From a checkpoint of a small sound classifier: 26041 training examples.
Rows from block 2, named by matrix and row number. Rows with one number belong to one neuron. Each number is 500 + 50 x the weight over the matrix's rms, rounded and kept within 0 to 999. All counts start at 0. Numbers have three digits each.
# fc1: MLP up (model.blocks.2.mlp.fc1.weight, 576x192), inputs 0-191
# fc2: MLP down (model.blocks.2.mlp.fc2.weight, 192x576, transposed), outputs 0-191
fc1.262:480614524543564511506604484510547474487463390516503519549488564554488519501508511465518400505495529506444540436544458529489478520411389429515583608504484563464507470504509501584473512572508523557531510525538572405487529554469458622503565501540575431506535486466522498407537387490421504428518540562499519453416409539419609499472559477548492526516462537538452505480592432461502448530442552510449531522480536472437512506509462503531563500469468478541511474501436533398490538508553482580488578527588569553502497580579569561533562564555441489572404475559633451476452528419441503499
fc2.262:539449468456452493430359532507466475448455483585468485566517496501527471473494514570494473472466489532474543547514484548518380534577544432555482451570580581540511475440455578535490459446422507463499554459569467484542506493490504522441400527490618539461417533501462441456536504417466459479396533455456464432509531526465493485554531480525523476444467529493553447519483507451531521443575468516525447455488537563485546443511433499449517508548523535456528505465555463510501557516366497468554449506554475503466473497525570458510508481503516478636481595527463524566464540470397515471
fc1.263:422540521493528472527489610533495508514451520597442470414486463536524505540553467523503463407524470471483447529501454518536545505555606515413536502498481531440422470537589481568516597478525567442583595518516568478453433476440574499459519500447476532528497482535550504530556554518451445430548428521433503488478470463474415494466509480458521475475546563458452455491582499501414537517447464610536478414488556485452493518442535457513537482505535470479495410552479510501515557592570558517522435500515507492477467448511491489475555528560436506455525395415468546570497548554524440529
fc2.263:476471499456509473508509517462475447504528568390523498605487503461488490477467579502473450457510526446420523548503536520509521476531495472456507542447605548546565554485518478484471455586524581508467497445577565485591587510552524457519529417423547548553531494529572460537522488512546504546522467413445480505422474595509479504488566502464521464515587526421541489490479438523551530463480510558541493538543530461510440562429538523615447454413483515533455505465456492518545406606467493487571525520476522566494476564495451457478528500464512476421523480587486633465501530471405507449
fc1.264:493434505566521567529433393538503540507558562503536530519549470522563615534509517540473452454443440477501491474583507457465483506576446445469554512507504509496503424520415497425509482449413468458539410481536551575509482447550511523590434433474516553468539543580586453493545544576554497498511505509507552535511459573600509511530473460578526554515568460493638395568489494493495489453497552556589515488555539509577613505533518453496469475544393496469544450524354514492477544508471594537614588483555401599485554558542551514583606545435500487523539543466483499462667534536507561424
fc2.264:468515520606436580492447458534606439560458460509567519463363531568463554507463538486540544474521546547550467486555557568472521451430519540496588524545402496459536468497592506521589477505508509413584507449523427470449520448551579518453480527443560438612484475480426554501515491544444474576471424530458442546513482441449474466429535465542544487473584479504455530514455660449534405552576511608385473526491485512379457520449429465447520463509479528512513455482476550488445472541454436609461503477515523480483465498475490542535471543491389535404420469545472474496489511443593524573
fc1.265:587465388424473555529479525542522479539478513476478510540450588547418564557553500551462536504509495517520583467509506494488466507452543494411535510455565516598541517533571497429384587526603602507461519463482536476557531502540513484464491414546567522513439503459548556501475538461497453477529573481599508485528546474492505473622464674510393551530520508511423478452570512579485527507586521503506495458463516596480505566534481505504495529571498415525505524525472483505499468508466571434487580506497518500487497480563530486608442580504462538477498516542468501546540552544509580454
fc2.265:467493481550468499520417508516476449492412478462446400443477435493616420477498515504511428464477523476528428512404481490532501504578537618491460478469491489445566467476505488523463530448452458485489501590537479489499549547431476522532480508473485520520531511511507495454527533488461531532523521543511565530477458467517602522496520527468560463400466605456473509528477568502458502466461552495568506593445443598398491514438477477505467539451546605504541500435444472435477546512550565545597465477531539498506466459409530486527523454465549465421444472427532500469424552492501427522
fc1.266:537420470457497549505484534546412534551524451489500522552534424629554478608505546587454538540421488422502466505579459494465549550571589566525443449456502440601592496585554463500565484511554424513499548533559537550562513489402562466452507524515439499567460516483509487329447545448533505597597446486439578482637458597448426458611489510520521494499563460542481590481558436429524556587531590518460458495585597431570594488534505462428409566594492523544609497467458466510455496533482463489530465535497516506534425556589542509407528556526506468558446525460588506373549505487480475583
fc2.266:459502547573469528516461462499568554470403466533522514591542577627413475508512511436519490502530457603525543537455423566398498533545562479480426549518565589470380595511393503563421543471466523460432523539533514490494491491492492430578435478501538520522460515587437561525369430536453536559519498456451402510541505515516510534508549414394544474472520593541542461507523463430570498534530469528513489459402422508448438608504418512621576546402472502519554599518501432489442525575514487424456540637570526474547394442495426579589368585508482550455532553552578615605495496503444429569
fc1.267:585463443392504488568531520542595505493517472501502502459491500415576499507520451449490436523464530485510532445504626436600516475451445476522499512508513503462460629524471526516477556489566502494577536502503537534488469526438464561531471423531518563488492521485516522463587545487578480517562491461492527461546511514489500454477441553494496529539446475527465521493491493389452530430468535441431521476468558499465423561575451588563614509474549549488482576522581552526506617558536439541494467443466539483569487457477458454467446517560502502439546435553575525504535568419429484553
fc2.267:479471521601524494436480607378469556527392544448436504535494443532446515566575490493518467504558568519456492529618589571488568498470489393542530502482514475443476481510526562479490527491551427553467433639412442538500471440506453487517432563450586517384594484581565497444462403426537454437495481514478459515456526512590432529536466441550520530512570478488562499489499482511452451458528511478457560478442480468576543501487474501544503457479516454456496485571542504516465498563544453510505519573493560487439478551481490461552517487529429495541549477459492509527513502532434417556
fc1.268:451471507496585508499520586530526513590567514533508485412483420478507402505473492469510470504533489566575567626450515414427477535509481517510522456539612555520544554511495494593575501537485458466507556507582446450478494514474511544443435499550525533461461513469440628511557497500545449488428525623532475552430514525560544529508526516481498459567583485485562544480514451493475519546584468463476512436577464456388495605552536527542533493511466441506464462523491441528530528513547524496605568413482428543451437516516596458475438449460477500458559487523466627505421544430551516483
fc2.268:521655500509489550543507467448497508451446452440470580523570430573554476485554516419443492439477495533467463501533559518489506502510445475383454558546456493557470506485500544517440546589418514409515506498472499530415473555531548534514553592401503444419510486525528401528615477508552584536488549508439514451527564536523599399421575436547371486508496499410519567491559379569538415431461491495543503533466503464408555544542535517477481540549486507517500542488478540506577490524524501518481461539447464413406490494447451505390568475564501462511517492538462516441505453500541527540
fc1.269:601509577582503477448516482505421485547529520508508543428472495562481523431476507410461498520483583512453537573603521535423462469484592536594416377475430549556427430575552395412613501501460445561558412489454536438451542499686474516467438489466560449443554555445504474504475554484545426524419565481505526458458574556521475598514408492544575398480422471515413492561512536497469437489549444559544495411537396509480571441459413473495571598488570502456453521563510443553572510551448504532480507500456577569481566425426501519503520508540505480492427481471484453518410515522453476544
fc2.269:501547462479499490562471541507487460545535544519521488475461488460513523518559522685468507609471560462427441538520457461502427521516504533451492521470513445516517477465477460496561548503499466624468519540580508504546460546501506554506618634455492463503517553466479405509466565522455498605376481437507387479471464397487568509509597429519464446546475515443495477460431440459443485552447406495458532545530527507494499475486513448521395608482442447582459603503503608490442489426480560505481470523427411522561474496482518583505609469539476578490502442605449448526522462556533357470
fc1.270:526456453508481504440455464522483449500501490560506477539526605396464512452447613511582536557420414482415431481473493470468495478521449566488446474447504475535487478503537446586510470491462520484587523417532559403425600521440431533467511499452503565491456447565561480427550486634534511523517480507486440543516485615479566560536482448536549503399501452499532442495432585506520459430485441570512415518453557510464464451509479531525608509532480574529528448420392539536538483551524506419489562554595515490556591549450438451477527432433426448599493552465535483426448522516558511560
fc2.270:532462559504509495571527418450475445406487498471605523447502488467523409464499442494479486529455480486571533482465407474442545520490446454453589486511547546453470518433462500475567434437486485531539553553564595455506418415597519585534534553459491500531473473584487516555531520573523468423608351531510561504618524457520474526377514432534513399530555509548568528475520606403477514524545461541494597585533545536532490471496472440504440435535455463590525609521462536531507466468499466530485513552535482507448539493450463546477480529506520485469403600470487507594508486407492399440
fc1.271:441507451475517563536442509453514463526583505419603518432493558514438398431421509526473494485524511697537548471503460638488534555559444535496467524466467563448415533422457472519458337411494484466506471530407525539627414449526467481491444543513543519434439479541495584441490493406561433479540518488514522454517431476460502435434538549404589630494505537374547442546516535430559401597509531440517500514500477480460479440549474390449533497523552426546471413360429451485429519495506518437414473515468428500443330479537408456473517507590529477456538566472474423520512386416487467536
fc2.271:448540528417498514436472603541514485540534501559454616474509466586481485448549413470421573460472506496445537479440550554511538459602542464386517490409525365586475488424451432518444480545599459455402490550511393422511538459501506431570622421538470503533437441581496417462568512450505498580532604476573597426469500561444578492506464465705550411447481460644476421454477490455544449512615491443457455500500457463493502547456499520473563507467477481504421605547567420548422474420463566559484477491538466510601585477433517518540428486508511564481585537588529546482460608531460432473
fc1.272:590634481515459478514459488537495523514583405583502454608574424452515472435571414488407519556453491388417527451464542568415563441488477621490556477523547478443625558516445477532478562475601562468512523568508561501559537507490516534533520442529533553477527398506531510574556489586520457538481551535422489462512522615484435449515447478508461471583444535566551468519465566557526486515549504488474539534524421555538396499409494525423443518474499523497532492511520535578481542493529513391474540468570456559524497465494517503483477514513471457510404468408481474533484585604527496398
fc2.272:501511522411465479383579496476449515493542586458533462472480526547557455509470543594540488495512505477595504535468354489571506510608471487534518496443537494468488381614594444502480487450457534507483490534524513420480567440515472568482549586483487452541531500530520544456495491492464564475436519481553533509563528548487567488540485461508483568512410547487456581521593553475506487468497522453528499507575417551479568540497518447394549478516469525567505586478489481484543453551498582544483516422503561467556452496554514523485500526520494615416563473478460453490488481464542541534
fc1.273:524514578514506492441440586573537469496520466507511559508560394483452498424525519464481545519524524490470487499489546460514440490581478555497539503461516566487554542575443541458474679561489568534559561500579533473485498517427533558518471403569491492506512457491474487488456531636615460556527510518527530508544480624496501500582587457489542515487439546559524464578467545551431548583550439526450550527528494597565515508554478550521493557508633516468503604485524487539477516524457579523552572523503408504481513542502505534460465542516507412566462466452525524536533529498559501500
fc2.273:499529439502533487486464503514452492507535596480540388466458489575541467562571473440523481487509566469543451530404457575481387412459452508446443533474603496504500466522565502528557463464460419579458455489522461501449602463512474452579454580539546439553441508603505478513454500448472522552458542535489487444548515599454583452531522491496563525500423498540520584479516492417494527479472499477527491554457480536470454456428521463479537473545536502517479566490535435457530330474580549573463482455503451375485537516540545558467475479584469502526520425486496558584555579440428504466
fc1.274:540521513540463578523616510506454495538443466524471527421487455420511558522523531440518532502482516576547473516539497513450549509453534447516489574560467592449491415552464494481472540482518580518441435488478510527569591580537468548588463462560527526575502538469486571529461478506495503533448537542548574473502505515553468573459545508431524447504505479534495417456554415504516529454554542476591496426474469536530515523601471480495485448517406476563494590437521569461496523558503543466497430472543418552471563536578559477566467522437450491545492590533522491521539510480455529477
fc2.274:509425459433490532511480481500558522518508420644536479546455530466519450524521589489537516574444474473506546500431495471493453536584495531429540479482441528474478491559491453527496457530508589529450542571492498436454435480532499398435449499552519482527466501516423482497515440521510434496492514599502446479540445420425563539516474522481544449438570575539485478461444530516596469490480494505527491530492435431461402530448457477533531475494487480475483509526456475494592474517480507605571503434492467485542505525468422472489542459505544474500499464505483475485584553545502493501
fc1.275:522496562538462518396562540527519535560438586525520532489457406548494541449495504543518486493506524467671467512467549534534445556469447551507488584531564401521455542474546584562480495501474401495470427570510439512545504512579534451536481532435537475473557548504516464589510515402545491531426490462576410546527484447473582572507538479496509458412438562483497461529480536481518504435386501568473532503507633469559523451469395426525530436497499530546498445540558465511377611512494500623520523398505460492505469474509462460533557432495463455562530487418527478458465594524499452496
fc2.275:453520467517502433472513564538485465471537478506506538548502522510419442416509532467671537575585455490416481435470513372508464457425487549504484588499477479408514516516482481494532430535579454540576448450518524587477511478459560505466562600527558491463450446554522524484458532543468511490490535524473454513509546534432489466531520480548456437576538512541445567469535471629456520487503567534475462393537399544470503530521367534479529518494456528554530522497423542419509430507419438462501569507502489585526443524503473527546477464490548492561450498597520543483482490469532575465
fc1.276:475508481488467415539548549529517499481470487524583483474481499432432487475474494620524535442520506518521553417546444544449524492562494446549568536497437508552456445467516450505475565479500542592495486468477484506459559472516527436491481445516493493461485522538405445467406556510626531537507535552567511558487455455455587511580506464489536494476481526455509466380579466489527583497438557512503544462495524485527527409471456473349529498483588479484563563511542548500441528478434589461476527498494464550412487554442500442490431542473526497529464428563565541463400440525513475543
fc2.276:432420542579539450479472487510450452471494480478500495460458468532454506542505468432457481400545541537493444522489479557474515479475501538413468513482560514432530541510536526419512469500382469508429428520520492510453437533491528501488517601451554433489477534588554527572591460512546558490444586461422455496496517506382455473543502551545573476499565554507434450459556510460513428509535489537500548512513492539521553532546471566602551500523405459490509528508440466601446459437442525576484478511513479454569487473532480554518409533590507553463522451529538530505516584449537533482
fc1.277:539521487530396462519474597432475548512566490400473558447477470514497559523585513400537478536518547540457565448459441446498552543568406491501464427433532521519519529517601449560444524504449452551441464520526446517589489509519509481568499552448467588470493552569586492448546548469548523465514472538507563514579461484622527498437519553407596447502608451498505529506422534454518518387534552562463426433472627523467465489451455537577430546519415517465484466515519497524470528608476521545511482430516512454496460457505523503531537438490558397507517481453486440500505481396515487532
fc2.277:494471524495488522516567464489512522523460443533432458524580542556486490441540481442554496437556436423490468522534397535441477660497542447518538544473446612519502535440431543557467531469612542555432582458449510516523488457494485474491515430556550435466561476590413503532478453519522434516542531501412509489470520579517551523536524490516434544440480465556492458412482531538518369517500485470429499434486489427477398509598475457427471556581505524538536497416507455496442512460529476518455450519497448528417471435530529487470457542516513491482479558515458631530425479480515499653
fc1.278:521614600603587584548476484476436572448499448504542446527535504471427469554424505476561548526431516522523493566475583503438488582552461506525530467521566500449503546526562495505433562552531487612541488464473518437475526493533469483533428623482565539565492521465535545520461479468491472519566524537567474576513481595484415494400418556548451491430440541538458439552550601478559436486502556527502522441559593434470540538515553614446481540503463570495440506506415494412424541446467602443488582492588500575578459524466399510533593546479464500564470598461562484479473587440527472510
fc2.278:415481533489468418490499540528564414498628440456533607426598513543489542523510472486592439533463448462448513483455538449559605637530573553406541475431498515504524511468530472402539456468437515481550466533511537539517530491514448447513524497499508542568523438486454477433552606571583546459554515541492518527489493492452550572554547396510582526502463475529497587530508363443413587454512471435513584522480560484547466531550465558476469501532489676524471573605506477441483425529515485515444497493535492544506504466522435518549456462413575448524399467530422504506448527450536523485