Rows from block 4, named by matrix and row number. Rows with one number belong to one neuron. Each number is 128 + 32 x the weight over the matrix's rms, rounded and kept within 0 to 255. All counts start at 0. Numbers have three digits each.
# fc1: MLP up (model.blocks.4.mlp.fc1.weight, 576x192), inputs 96-191
# fc2: MLP down (model.blocks.4.mlp.fc2.weight, 192x576, transposed), outputs 96-191
fc1.457:132174164174092151099111152160155080079091150052151099122131079136158182141173119130072119084064090140096143156158115090192138165101126118136147145124100136136075154097088087168102161144090066130105154168180115123147173158101144082122161139123134058121112071102145089179142139135159148138
fc1.458:177098121119127190138088112132170175129110150115139108111128100124072139124084077140154140163109150126129173117126117150087174148072111149221065131104151159144132125123161135133149118182107173173131120161106110103127184139089170126136111072070179128067120183165166119148142108105148153104
fc1.459:183101149181116167139131080114112133176139128125145132157154200177128150161171184119136134185109110107139151149108068102132135171083168142116177096119180103113144093219082101156131073134148098121126071144139143118100170140112133100083159109114103174126182173086168160106102119110153101109
fc1.460:143104118160147126122119092100083133186093108114128120140124096206084164115233077114100171168119109124127116113149110106108131139135114164129178164142154147069107099120169175162150125149159176124157125105151065140111105101117101125129135115100127147145157073100133107159130100093185129119
fc1.461:173177146128152147160102188149133163121123122119120116113178119160110112158092162093124182162164178146117159177044113150141093140126137120125165121191137145141111131143098129073148092184151126166157177111177087079133135152164129138114146097114151112174096064129152192111133180140148161156
fc1.462:144145158111121130075135143144118114205107084063186165176071124123078184126129113173128151172058166111101136122111118139138113158114142234146107079147052110125191114102131159102154133159090136101113160113165153082136134135081134111092110116227124113087199089098148122123105135138143125152
fc1.463:131117077151168132129114097060071168116132202128116150107182123102079135144160141103166150126122153116157120137151161118150110136083117104134154189125063067179152109107123088136163190072155157111133168154109114167200108118163123172173171065127144128124085140152137138142128158191179136090
fc1.464:132139081173186119127149149133184131144092097138071149128127160195072164115105174139099116145153136177082126129120116144159116134179119165150113111096143138143120116085083095161119166164153114133106099102104179114150176149086108128154103153174144137155156148103100124104150131168154155118
fc1.465:120067096095122125145153192113153101111157158085162177103153157135159106138117023117139137111114156145139098123131145155107133087122134150114099133088152084109134180075089150169099127153126190087167095228129126097153128160142189200086140109126069104095158145109061171124163166076162100052
fc1.466:119126065149154093193158109148181125135134090151125157154166142139181104081108181123165110181168096173122132151098115057107175145095127123105133109136114151131113153140101154156130148131133110154141113100165138088095136154112124151083109138166128066167092168122154100150173154135128127109
fc1.467:139143144124063114100097156103096096137088094079152109210076143136100133100104149137155107084158116171146033121133149105083140148207114212089229167143177101098133126159153210175093057140139096159157097098111203120042150117141122138074107168129135151112124101134129104137013149089183099122
fc1.468:126142182109124123113090220184190185121200124177058129089105182156111155127161108154090131111141209127184133123140061049100122092173112186165157139120125173162155116142129108158143131161136175176108111145116117123147162162084188126169146106234169138128150083106127136160162138129063188123
fc1.469:129102084142116170068213111148123108150047098146121148145081140145141134063130083092121153166116091128114050120092101158192244086114104137163127068099124161166095168132105163128195101146167159152141154122176133094112080138131170060148123153202095129125142148124154067157092133183125113151
fc1.470:135143120126085144138161159138028139124120115160083053145156096135128093145158112128141084163130139079121056164110148136143146094141131108157113211085143144152093125115053132164094137126091109125089119120203101030097135135096145141165198139160152100123076148134136136140156147146131089158
fc1.471:075091125136152114149166169138136093158112091067196184131115088138075093186108150163168125109146175136085144126173091122126157165184137142078168164148091133120130085232137179096142081171152140103207104091141143176117122139108060141091125129115118140106095100153061149139090094124115137118
fc1.472:095097157145147114148110100119130087147108159213122160155186154102095144139105110119102150157053150147130140132081123142167141124130101136151098168117197134138124131142108126115112154108140121144123117128135202065147159169126112099162180123137142147104112204176134134090058116106125100117
fc1.473:109143129100107074063127149124191114073077112109153136123112140137089183104090085132187120160119127179178129172129075075167174117153107162099152167146106136111180092105116142127211133072108169126114086113131173090134130107101096108148072164137106070119115106139125155096131208127109028164
fc1.474:131107118138157114148161146114113108127125180100098148157130123180133099147187165134086131127180094143178119128129079080113093135108093153152110149084084117120121134126076100174132188132176150126101144128117165096154176118134103129150148091179147135114126089076155132105113167136072084176
fc1.475:111172174126144152135068087087135086125182209231104161127127083121129140059119192166129113135127056106122077153171108126147184129137178075135143152109107100106119123073091183130140116166140091109146141100146130145158125165085109123159142123121040113138152078212152143106181047125154107187
fc1.476:140087154106125110175143081138150112097182112105149158133139061127151113118175218076090132101051110089142058050130162194127155115121163122174182110128087167180087147135108148093105131105162149090131145201148106182088100147040147151113126119110057102137126080129118170104121179167216157119
fc1.477:152099146114153078134145170127166161196077149133155123190113107084175145093110138168157137100094167081142146123136154132086091132106099111173121139158113144108188184134144102065127149085208130139140108153087140157146113141099149098141150132172100158074116075115087145134112102154127168092
fc1.478:127130076058135095124134144143164133165106151173143148175166104186137081153055114169116095186089183084113122112136127093120123174152193125072122076131139139129084119114134118112075159098157139107160100120102162113171132151155143098098123155139178177140152115111111203122166111153165154111
fc1.479:193106141110116062087170167158149105180152065065148151136126073088141128125118149139083069185098104186125120113129150138084156114126106084133143132172132178131096123099097152113168154156161104142173129075153099118146084138150147118145168168152180155066110108116105159164147116134162153106
fc1.480:139147118202125095106089170107116095157146154125089129125126135170093115110099159123145132174176190147202192170140138093147124111167132147142109141133125146147088156084182102120141108163182148131167092141131121117146082128149162152119176108121130126127138125072138080113150146120124113161
fc1.481:104091142115133097112102167172159152128105154091152154178134071127124157087144144104186122141128157125179143154115067094166116163208102147100105100116136180196059128133118091108125173138074128120145179124116149101169129220163106110108146073152135147152196047140111109123116111099226111171
fc1.482:166113066161132123080160139104106076115116193087146136149161147154172154112161094017163109145123070128197099162107105126160096036193130172135104144117085105114108132123107143142130118123136086111143168126183089108148087073129152098185160112193095111063119184124109178106119095148148113131
fc1.483:126120026137110086140120178123141092130149197122129137087156103149148146136227136076122129087105085154124123116133100161166139134155116180095125131167153119140104164141143049138160134159189125092189124189156133127112164178082101153098161174142157053124104117065117084106081120163143085113
fc1.484:140135132098161137118117151124100148093122115114104152070146092085098197130124151159100075096116113089113156105185119113103140120144120126107101169129140141100149048139118087126146134109100179126116155134092136162120128137165060115112085053152144128101064062162132092108067134141134077081
fc1.485:182142126144112127118096142148197160116147146103133095141132121130101096142130170126088108150127149141092111125135128115098098140189098104188087163074127170114132115157129148120130170180152134167131128087129132137127156096106133086130155126123083129138095104080160081126145146125179147137
fc1.486:081117118092090121187136124092148138198082148131129129163128069090095132209093137093150128089124111125140162118094164104110137132164178127132101125158139159151107106123119151111118104116146113138069123084084162122123154147089140165140150135099142156143150166141112086161157087163130065130
fc1.487:181133145119114113172209140101158160167112105139081117146182150144108129091148121176119134131135102128120143085140160099125137182133113098096175086101130062153145110170109119178136119154184049052149073150146182116143134129121156156147127230090052120155181174134145140106120128209091121165
fc1.488:136140117143082150089092151109123156134092068131125135162164082171084166094152138138133173190123148120118120147098134130117156098102106145155149139157104132101124107094120107127136164210154115131111177105125109147137163149162162109095168131178130125134119115141133156167166130111113160106
fc1.489:104133115144104076121113116149124174112132144080151106156072098057147161095139067166087120179138187161116048158166129165090091134061174099132124084163128163169063136170137157116124156141145144053144129133121123112184115162176077094109147116105140124134138120149161147136186136153130101139
fc2.457:128153130164138112175116123182124105156092141114116075149076087097119130135116156051094109148121142086131154147119101040185098125157110123102154175181169158126111159102049162138169140165114086167098075173169151148075131154064116146122139134079060162182135152149095113141154139117130129189
fc2.458:094083113066126105102151173176066092124130121120169113128097151113113102114124139103155106113063161153082152199137170105074095096105089089153130108166116145193197148199102106045170141160107118144107110108175104135097098091170113145099126121197053160144073087132154141169133151144082119190
fc2.459:145101145164093148122150137117177101160139175093155128135140131167095153144129157139141152102150121153192047180157118142116107151148100082134157152163064143146147107100139096194126088130128167183110176132079176115146042134154046113127150185225131177101158119170165116171092191115156114094
fc2.460:107098077146147127096140170147095096125118146162121167159132135147143119137086148119139108185081184107120128142086124177139141109118131117146124138107140128149115121128185143143120154076145115121182082094143128127145132146174105152150077105114167128128132071127112146120170156124179111179
fc2.461:115124139107149109172123142097148110067157174172114085121127137125147104082132107035119093157148074119126096132113084107175125184164119111088094113147160167173163100152121159098107153096148132086116145106162140142087133088141166079130156137128137143099170104101137090117111153127178072077
fc2.462:139086121113170168097166091103065144115093125194107129133180131097133142142090139140124162078038187201104116148050108102098146135117133148176162133109166112111139144095102096125193103097117131118144101122211156166146070143088195129136099118064083141094144107095140139165179145146159139152
fc2.463:096061110119141097142092121119146164143117133114064155111115159130125081110135125087208116078179135084131146186130158172076139135150135095076120118175071149123039102148152165145158090108143078113151121155141115059165133139044077104106146134101102101167095136118151110103135152211177138197
fc2.464:191150166127161133123167091126152122108101145132097154094111097135149162087123134121177180170150133132110114127154106133091132112158159166125082158115135108060112111148109128172177147126113184161076088140127132184161081166118161098116127159157090146092124099048234086237147141135118124169
fc2.465:175131112103118103127147197171119109134102182079093161149122168083146090165101062107124159124131087111157112114137156152116126186184168141205125123170142110101121118140081103119131201195146153143161176131103088123125149178167140167081148137149084117122076068156149191099102137152136115099
fc2.466:211129117098131118061103138087161114111118105207131152105142082143164128147177122167109125096070122146113122082152114123164095062113104178152151142194112161115147177137172123133181138159125160069114111137127149073133130110094142119086123148144196112141103159117119133139083086094125139106
fc2.467:143115071113161126157183101096098071152096089161110119126114090197084156138116037117176076123097182137143142056121073126092148128115124042139162095124158215143129107102125038062144109091136064118156085112166124166190131124083127111126179133130144141067108133117157154089112112095111177104
fc2.468:130154029093112118096126140092100091146100082127105116158103210143149107072140110152173101145128124195150096142103176111077134144160142143110117139084130135083154116106113106104077143066105128096176132154122153109127150139141204108151162115118080076118162160124091093182118128146136143206
fc2.469:092162060113105156092109140091120131156116130096110093150153097068159083100113124159088176138073110105110146079156113164100135116147157111098140131147096079184148187239173109152166136122178140122141130141125115111188141123176170153105096138163167117167148126089144179114151125186169119116
fc2.470:120136124102091109167137058172147160139168122118136110084069121137171059134102165095106125093083108076147148153146111132118140144113043109113102094192151131207142103135164159179215089133073106163106191139142103185073122171099089122086155082102157120158129140143113122199136145129095074109
fc2.471:148111110120121148144090157172144155185187159157120165158108139121161152156098114115117144108096091095102131145174192081100147119034156102156078091114132146149160169175113134102144114114109142084077164068100122143109086123149157199198085179147197160084105119174079140119122110096149080149
fc2.472:083079105147150128172111127130092189123106155134083084123108132138125079110184192124129160130125109131121116071171036095115134115112124100141142074177094141159139165065104207100139142121082102192128150165106101126157136119186129134111145106173140111140134120183179182144139111194121139114
fc2.473:150183142165132135069163087138096172176181104163152140154203113125161036093113128137161103077126150074130102096123142116128074125109083162150116053082136071108129164128080129120102088109074150068114168097118114147108174200129083121163105131073131110120136111085112070201095104089093094155
fc2.474:128093150138142149071111149097125139196109149135095101151120129137117150106142125080090208103113119124137128132086102101145137180119061137114172085189179096161109126111120142158136145123173127099137144122139177128183098165077127146145155150107142113158145116106191147210164128128142202095
fc2.475:075159083171111149142117164210143097139150117119147140110122122120173127155141228126125113104172100141112122126125110152164065136111160130118083159118111120101177183136107126137091113126141151078175120098172109116167166117159105120152062126074196160069148116136120145187098162122118098146
fc2.476:170103140148080146178143112157177092048177083110111093092098138096133102142194131123148067121100120132126125136122112121108126102170096097115112082144116144091135068071130196085077103159168183156095118141106215137116139157158111176146074132123091097056109192140169116126114111151174162087
fc2.477:060143096112173105111148146114134192078138116077137158154147079098165119097125139121195153094142105177185182171164149100135118121124133185120139169114083127180190154098112122098096064141144104098158069055063105110116207140084148112185097097091105163102150103129150130118146166118213082080
fc2.478:131164147080185107145093160188162158056049109122154171068177099189160138117141134134163149100140091114180128091126142145099172086056164174109058205138110093121125140136079009130086137138133124133124143094109169093119122112118162125138098152129141155120110162181108105110164087128059174160
fc2.479:058097077095145188118099085100114147106093103181105150117135150181161118158172113115145134150120158098143093084093076136129119108148113159105113140096067136089171168126172115125103129101179053120111119131125172178074137124164161134063134105076111057108098131132075185169129147110096131128
fc2.480:133143133110136137118137121161153166159107123140117107145107124081100146149164106112137137127072134169156085059175136137084112136134141111100135138169172126136142106150096124080140080090115138145174120146124096096129158116075174118180121120098028120135111151132144155127123107116158167115
fc2.481:140199194165113109189172143098151132140191073146111115111125139101178176101105072080205105136145117135132175123104133126113087181137039150073152140110139100108188131179080151124179073171159116108103082140089112189089182110144174116131114108119176158122157128134119136123140122122095160126
fc2.482:172100177154055157131195079107134135110154076177134096110111134158155159138136110167172106151129157093118159080156106111119123120177089120145099084127132121142135113172129111093146118092119097170132144109157179130055115174065223059140095168110133088176136115104098088130103146158059117129
fc2.483:112143103108130077154082116174134099155120158096142144175093156155092092093122140121140151138185101120125147155168143198174164095142152163150098146136118148106184133117153135069157129104180181096127140120162126155133076124161172094191136074107158095102078164147164190107073118111116106119
fc2.484:136133155097091138163101117020142106113195177118124115141094148127063143172129115149156068154157153093155057122124115130137137090125157081136146138099059117120187142164162160140107151095153115145099091113120140141121175118078113153118172117150140106132120159165084175062186165142167143165
fc2.485:177096164143132112106141107083219164122100120118099149170144121109087125101124141164091163146105093170188203088184153094076154095107081103116131116056153164160088176121159172093146153114127123117166145188107133135106115135134092119152104116126113102121105114076107142153119127156103109163
fc2.486:090116190124149083125145181119141130092121097106116121127133133104110084090134093098146111083133177116172168163137148117133103116083138143075149126105182107132134175098122164182057162068110120117143100142142152118151144021126140161161127147140136144188161164169123103095121115093128142103
fc2.487:139067132094190125112137163136135149086164117121134167053090149112122116117151064125113168122135139059127103147103123155158102190105098100124112125141116096113123068114133142132145086119148117105098142136056144039103130120212100159146124119106143121139121153090159168156100128118119116154
fc2.488:122106096120125095101159116087149147130180093107119139123154149139153166117092101177128159114074170182111142150144149117136167131110148116160173112141091144131118126114144107127114128140100142128132138132149142129146088120150106156134156184133139105135124175095143123165141148122140158100
fc2.489:197150122177108165116179098132177130156130113137106116188155101133085152150105099096122075135141060078179153173103112088082172091136155112116101120124138115217156124178169091071169140122105087138094107062077093154139082139152095165121162172144178160151170140138072106098151156108165127150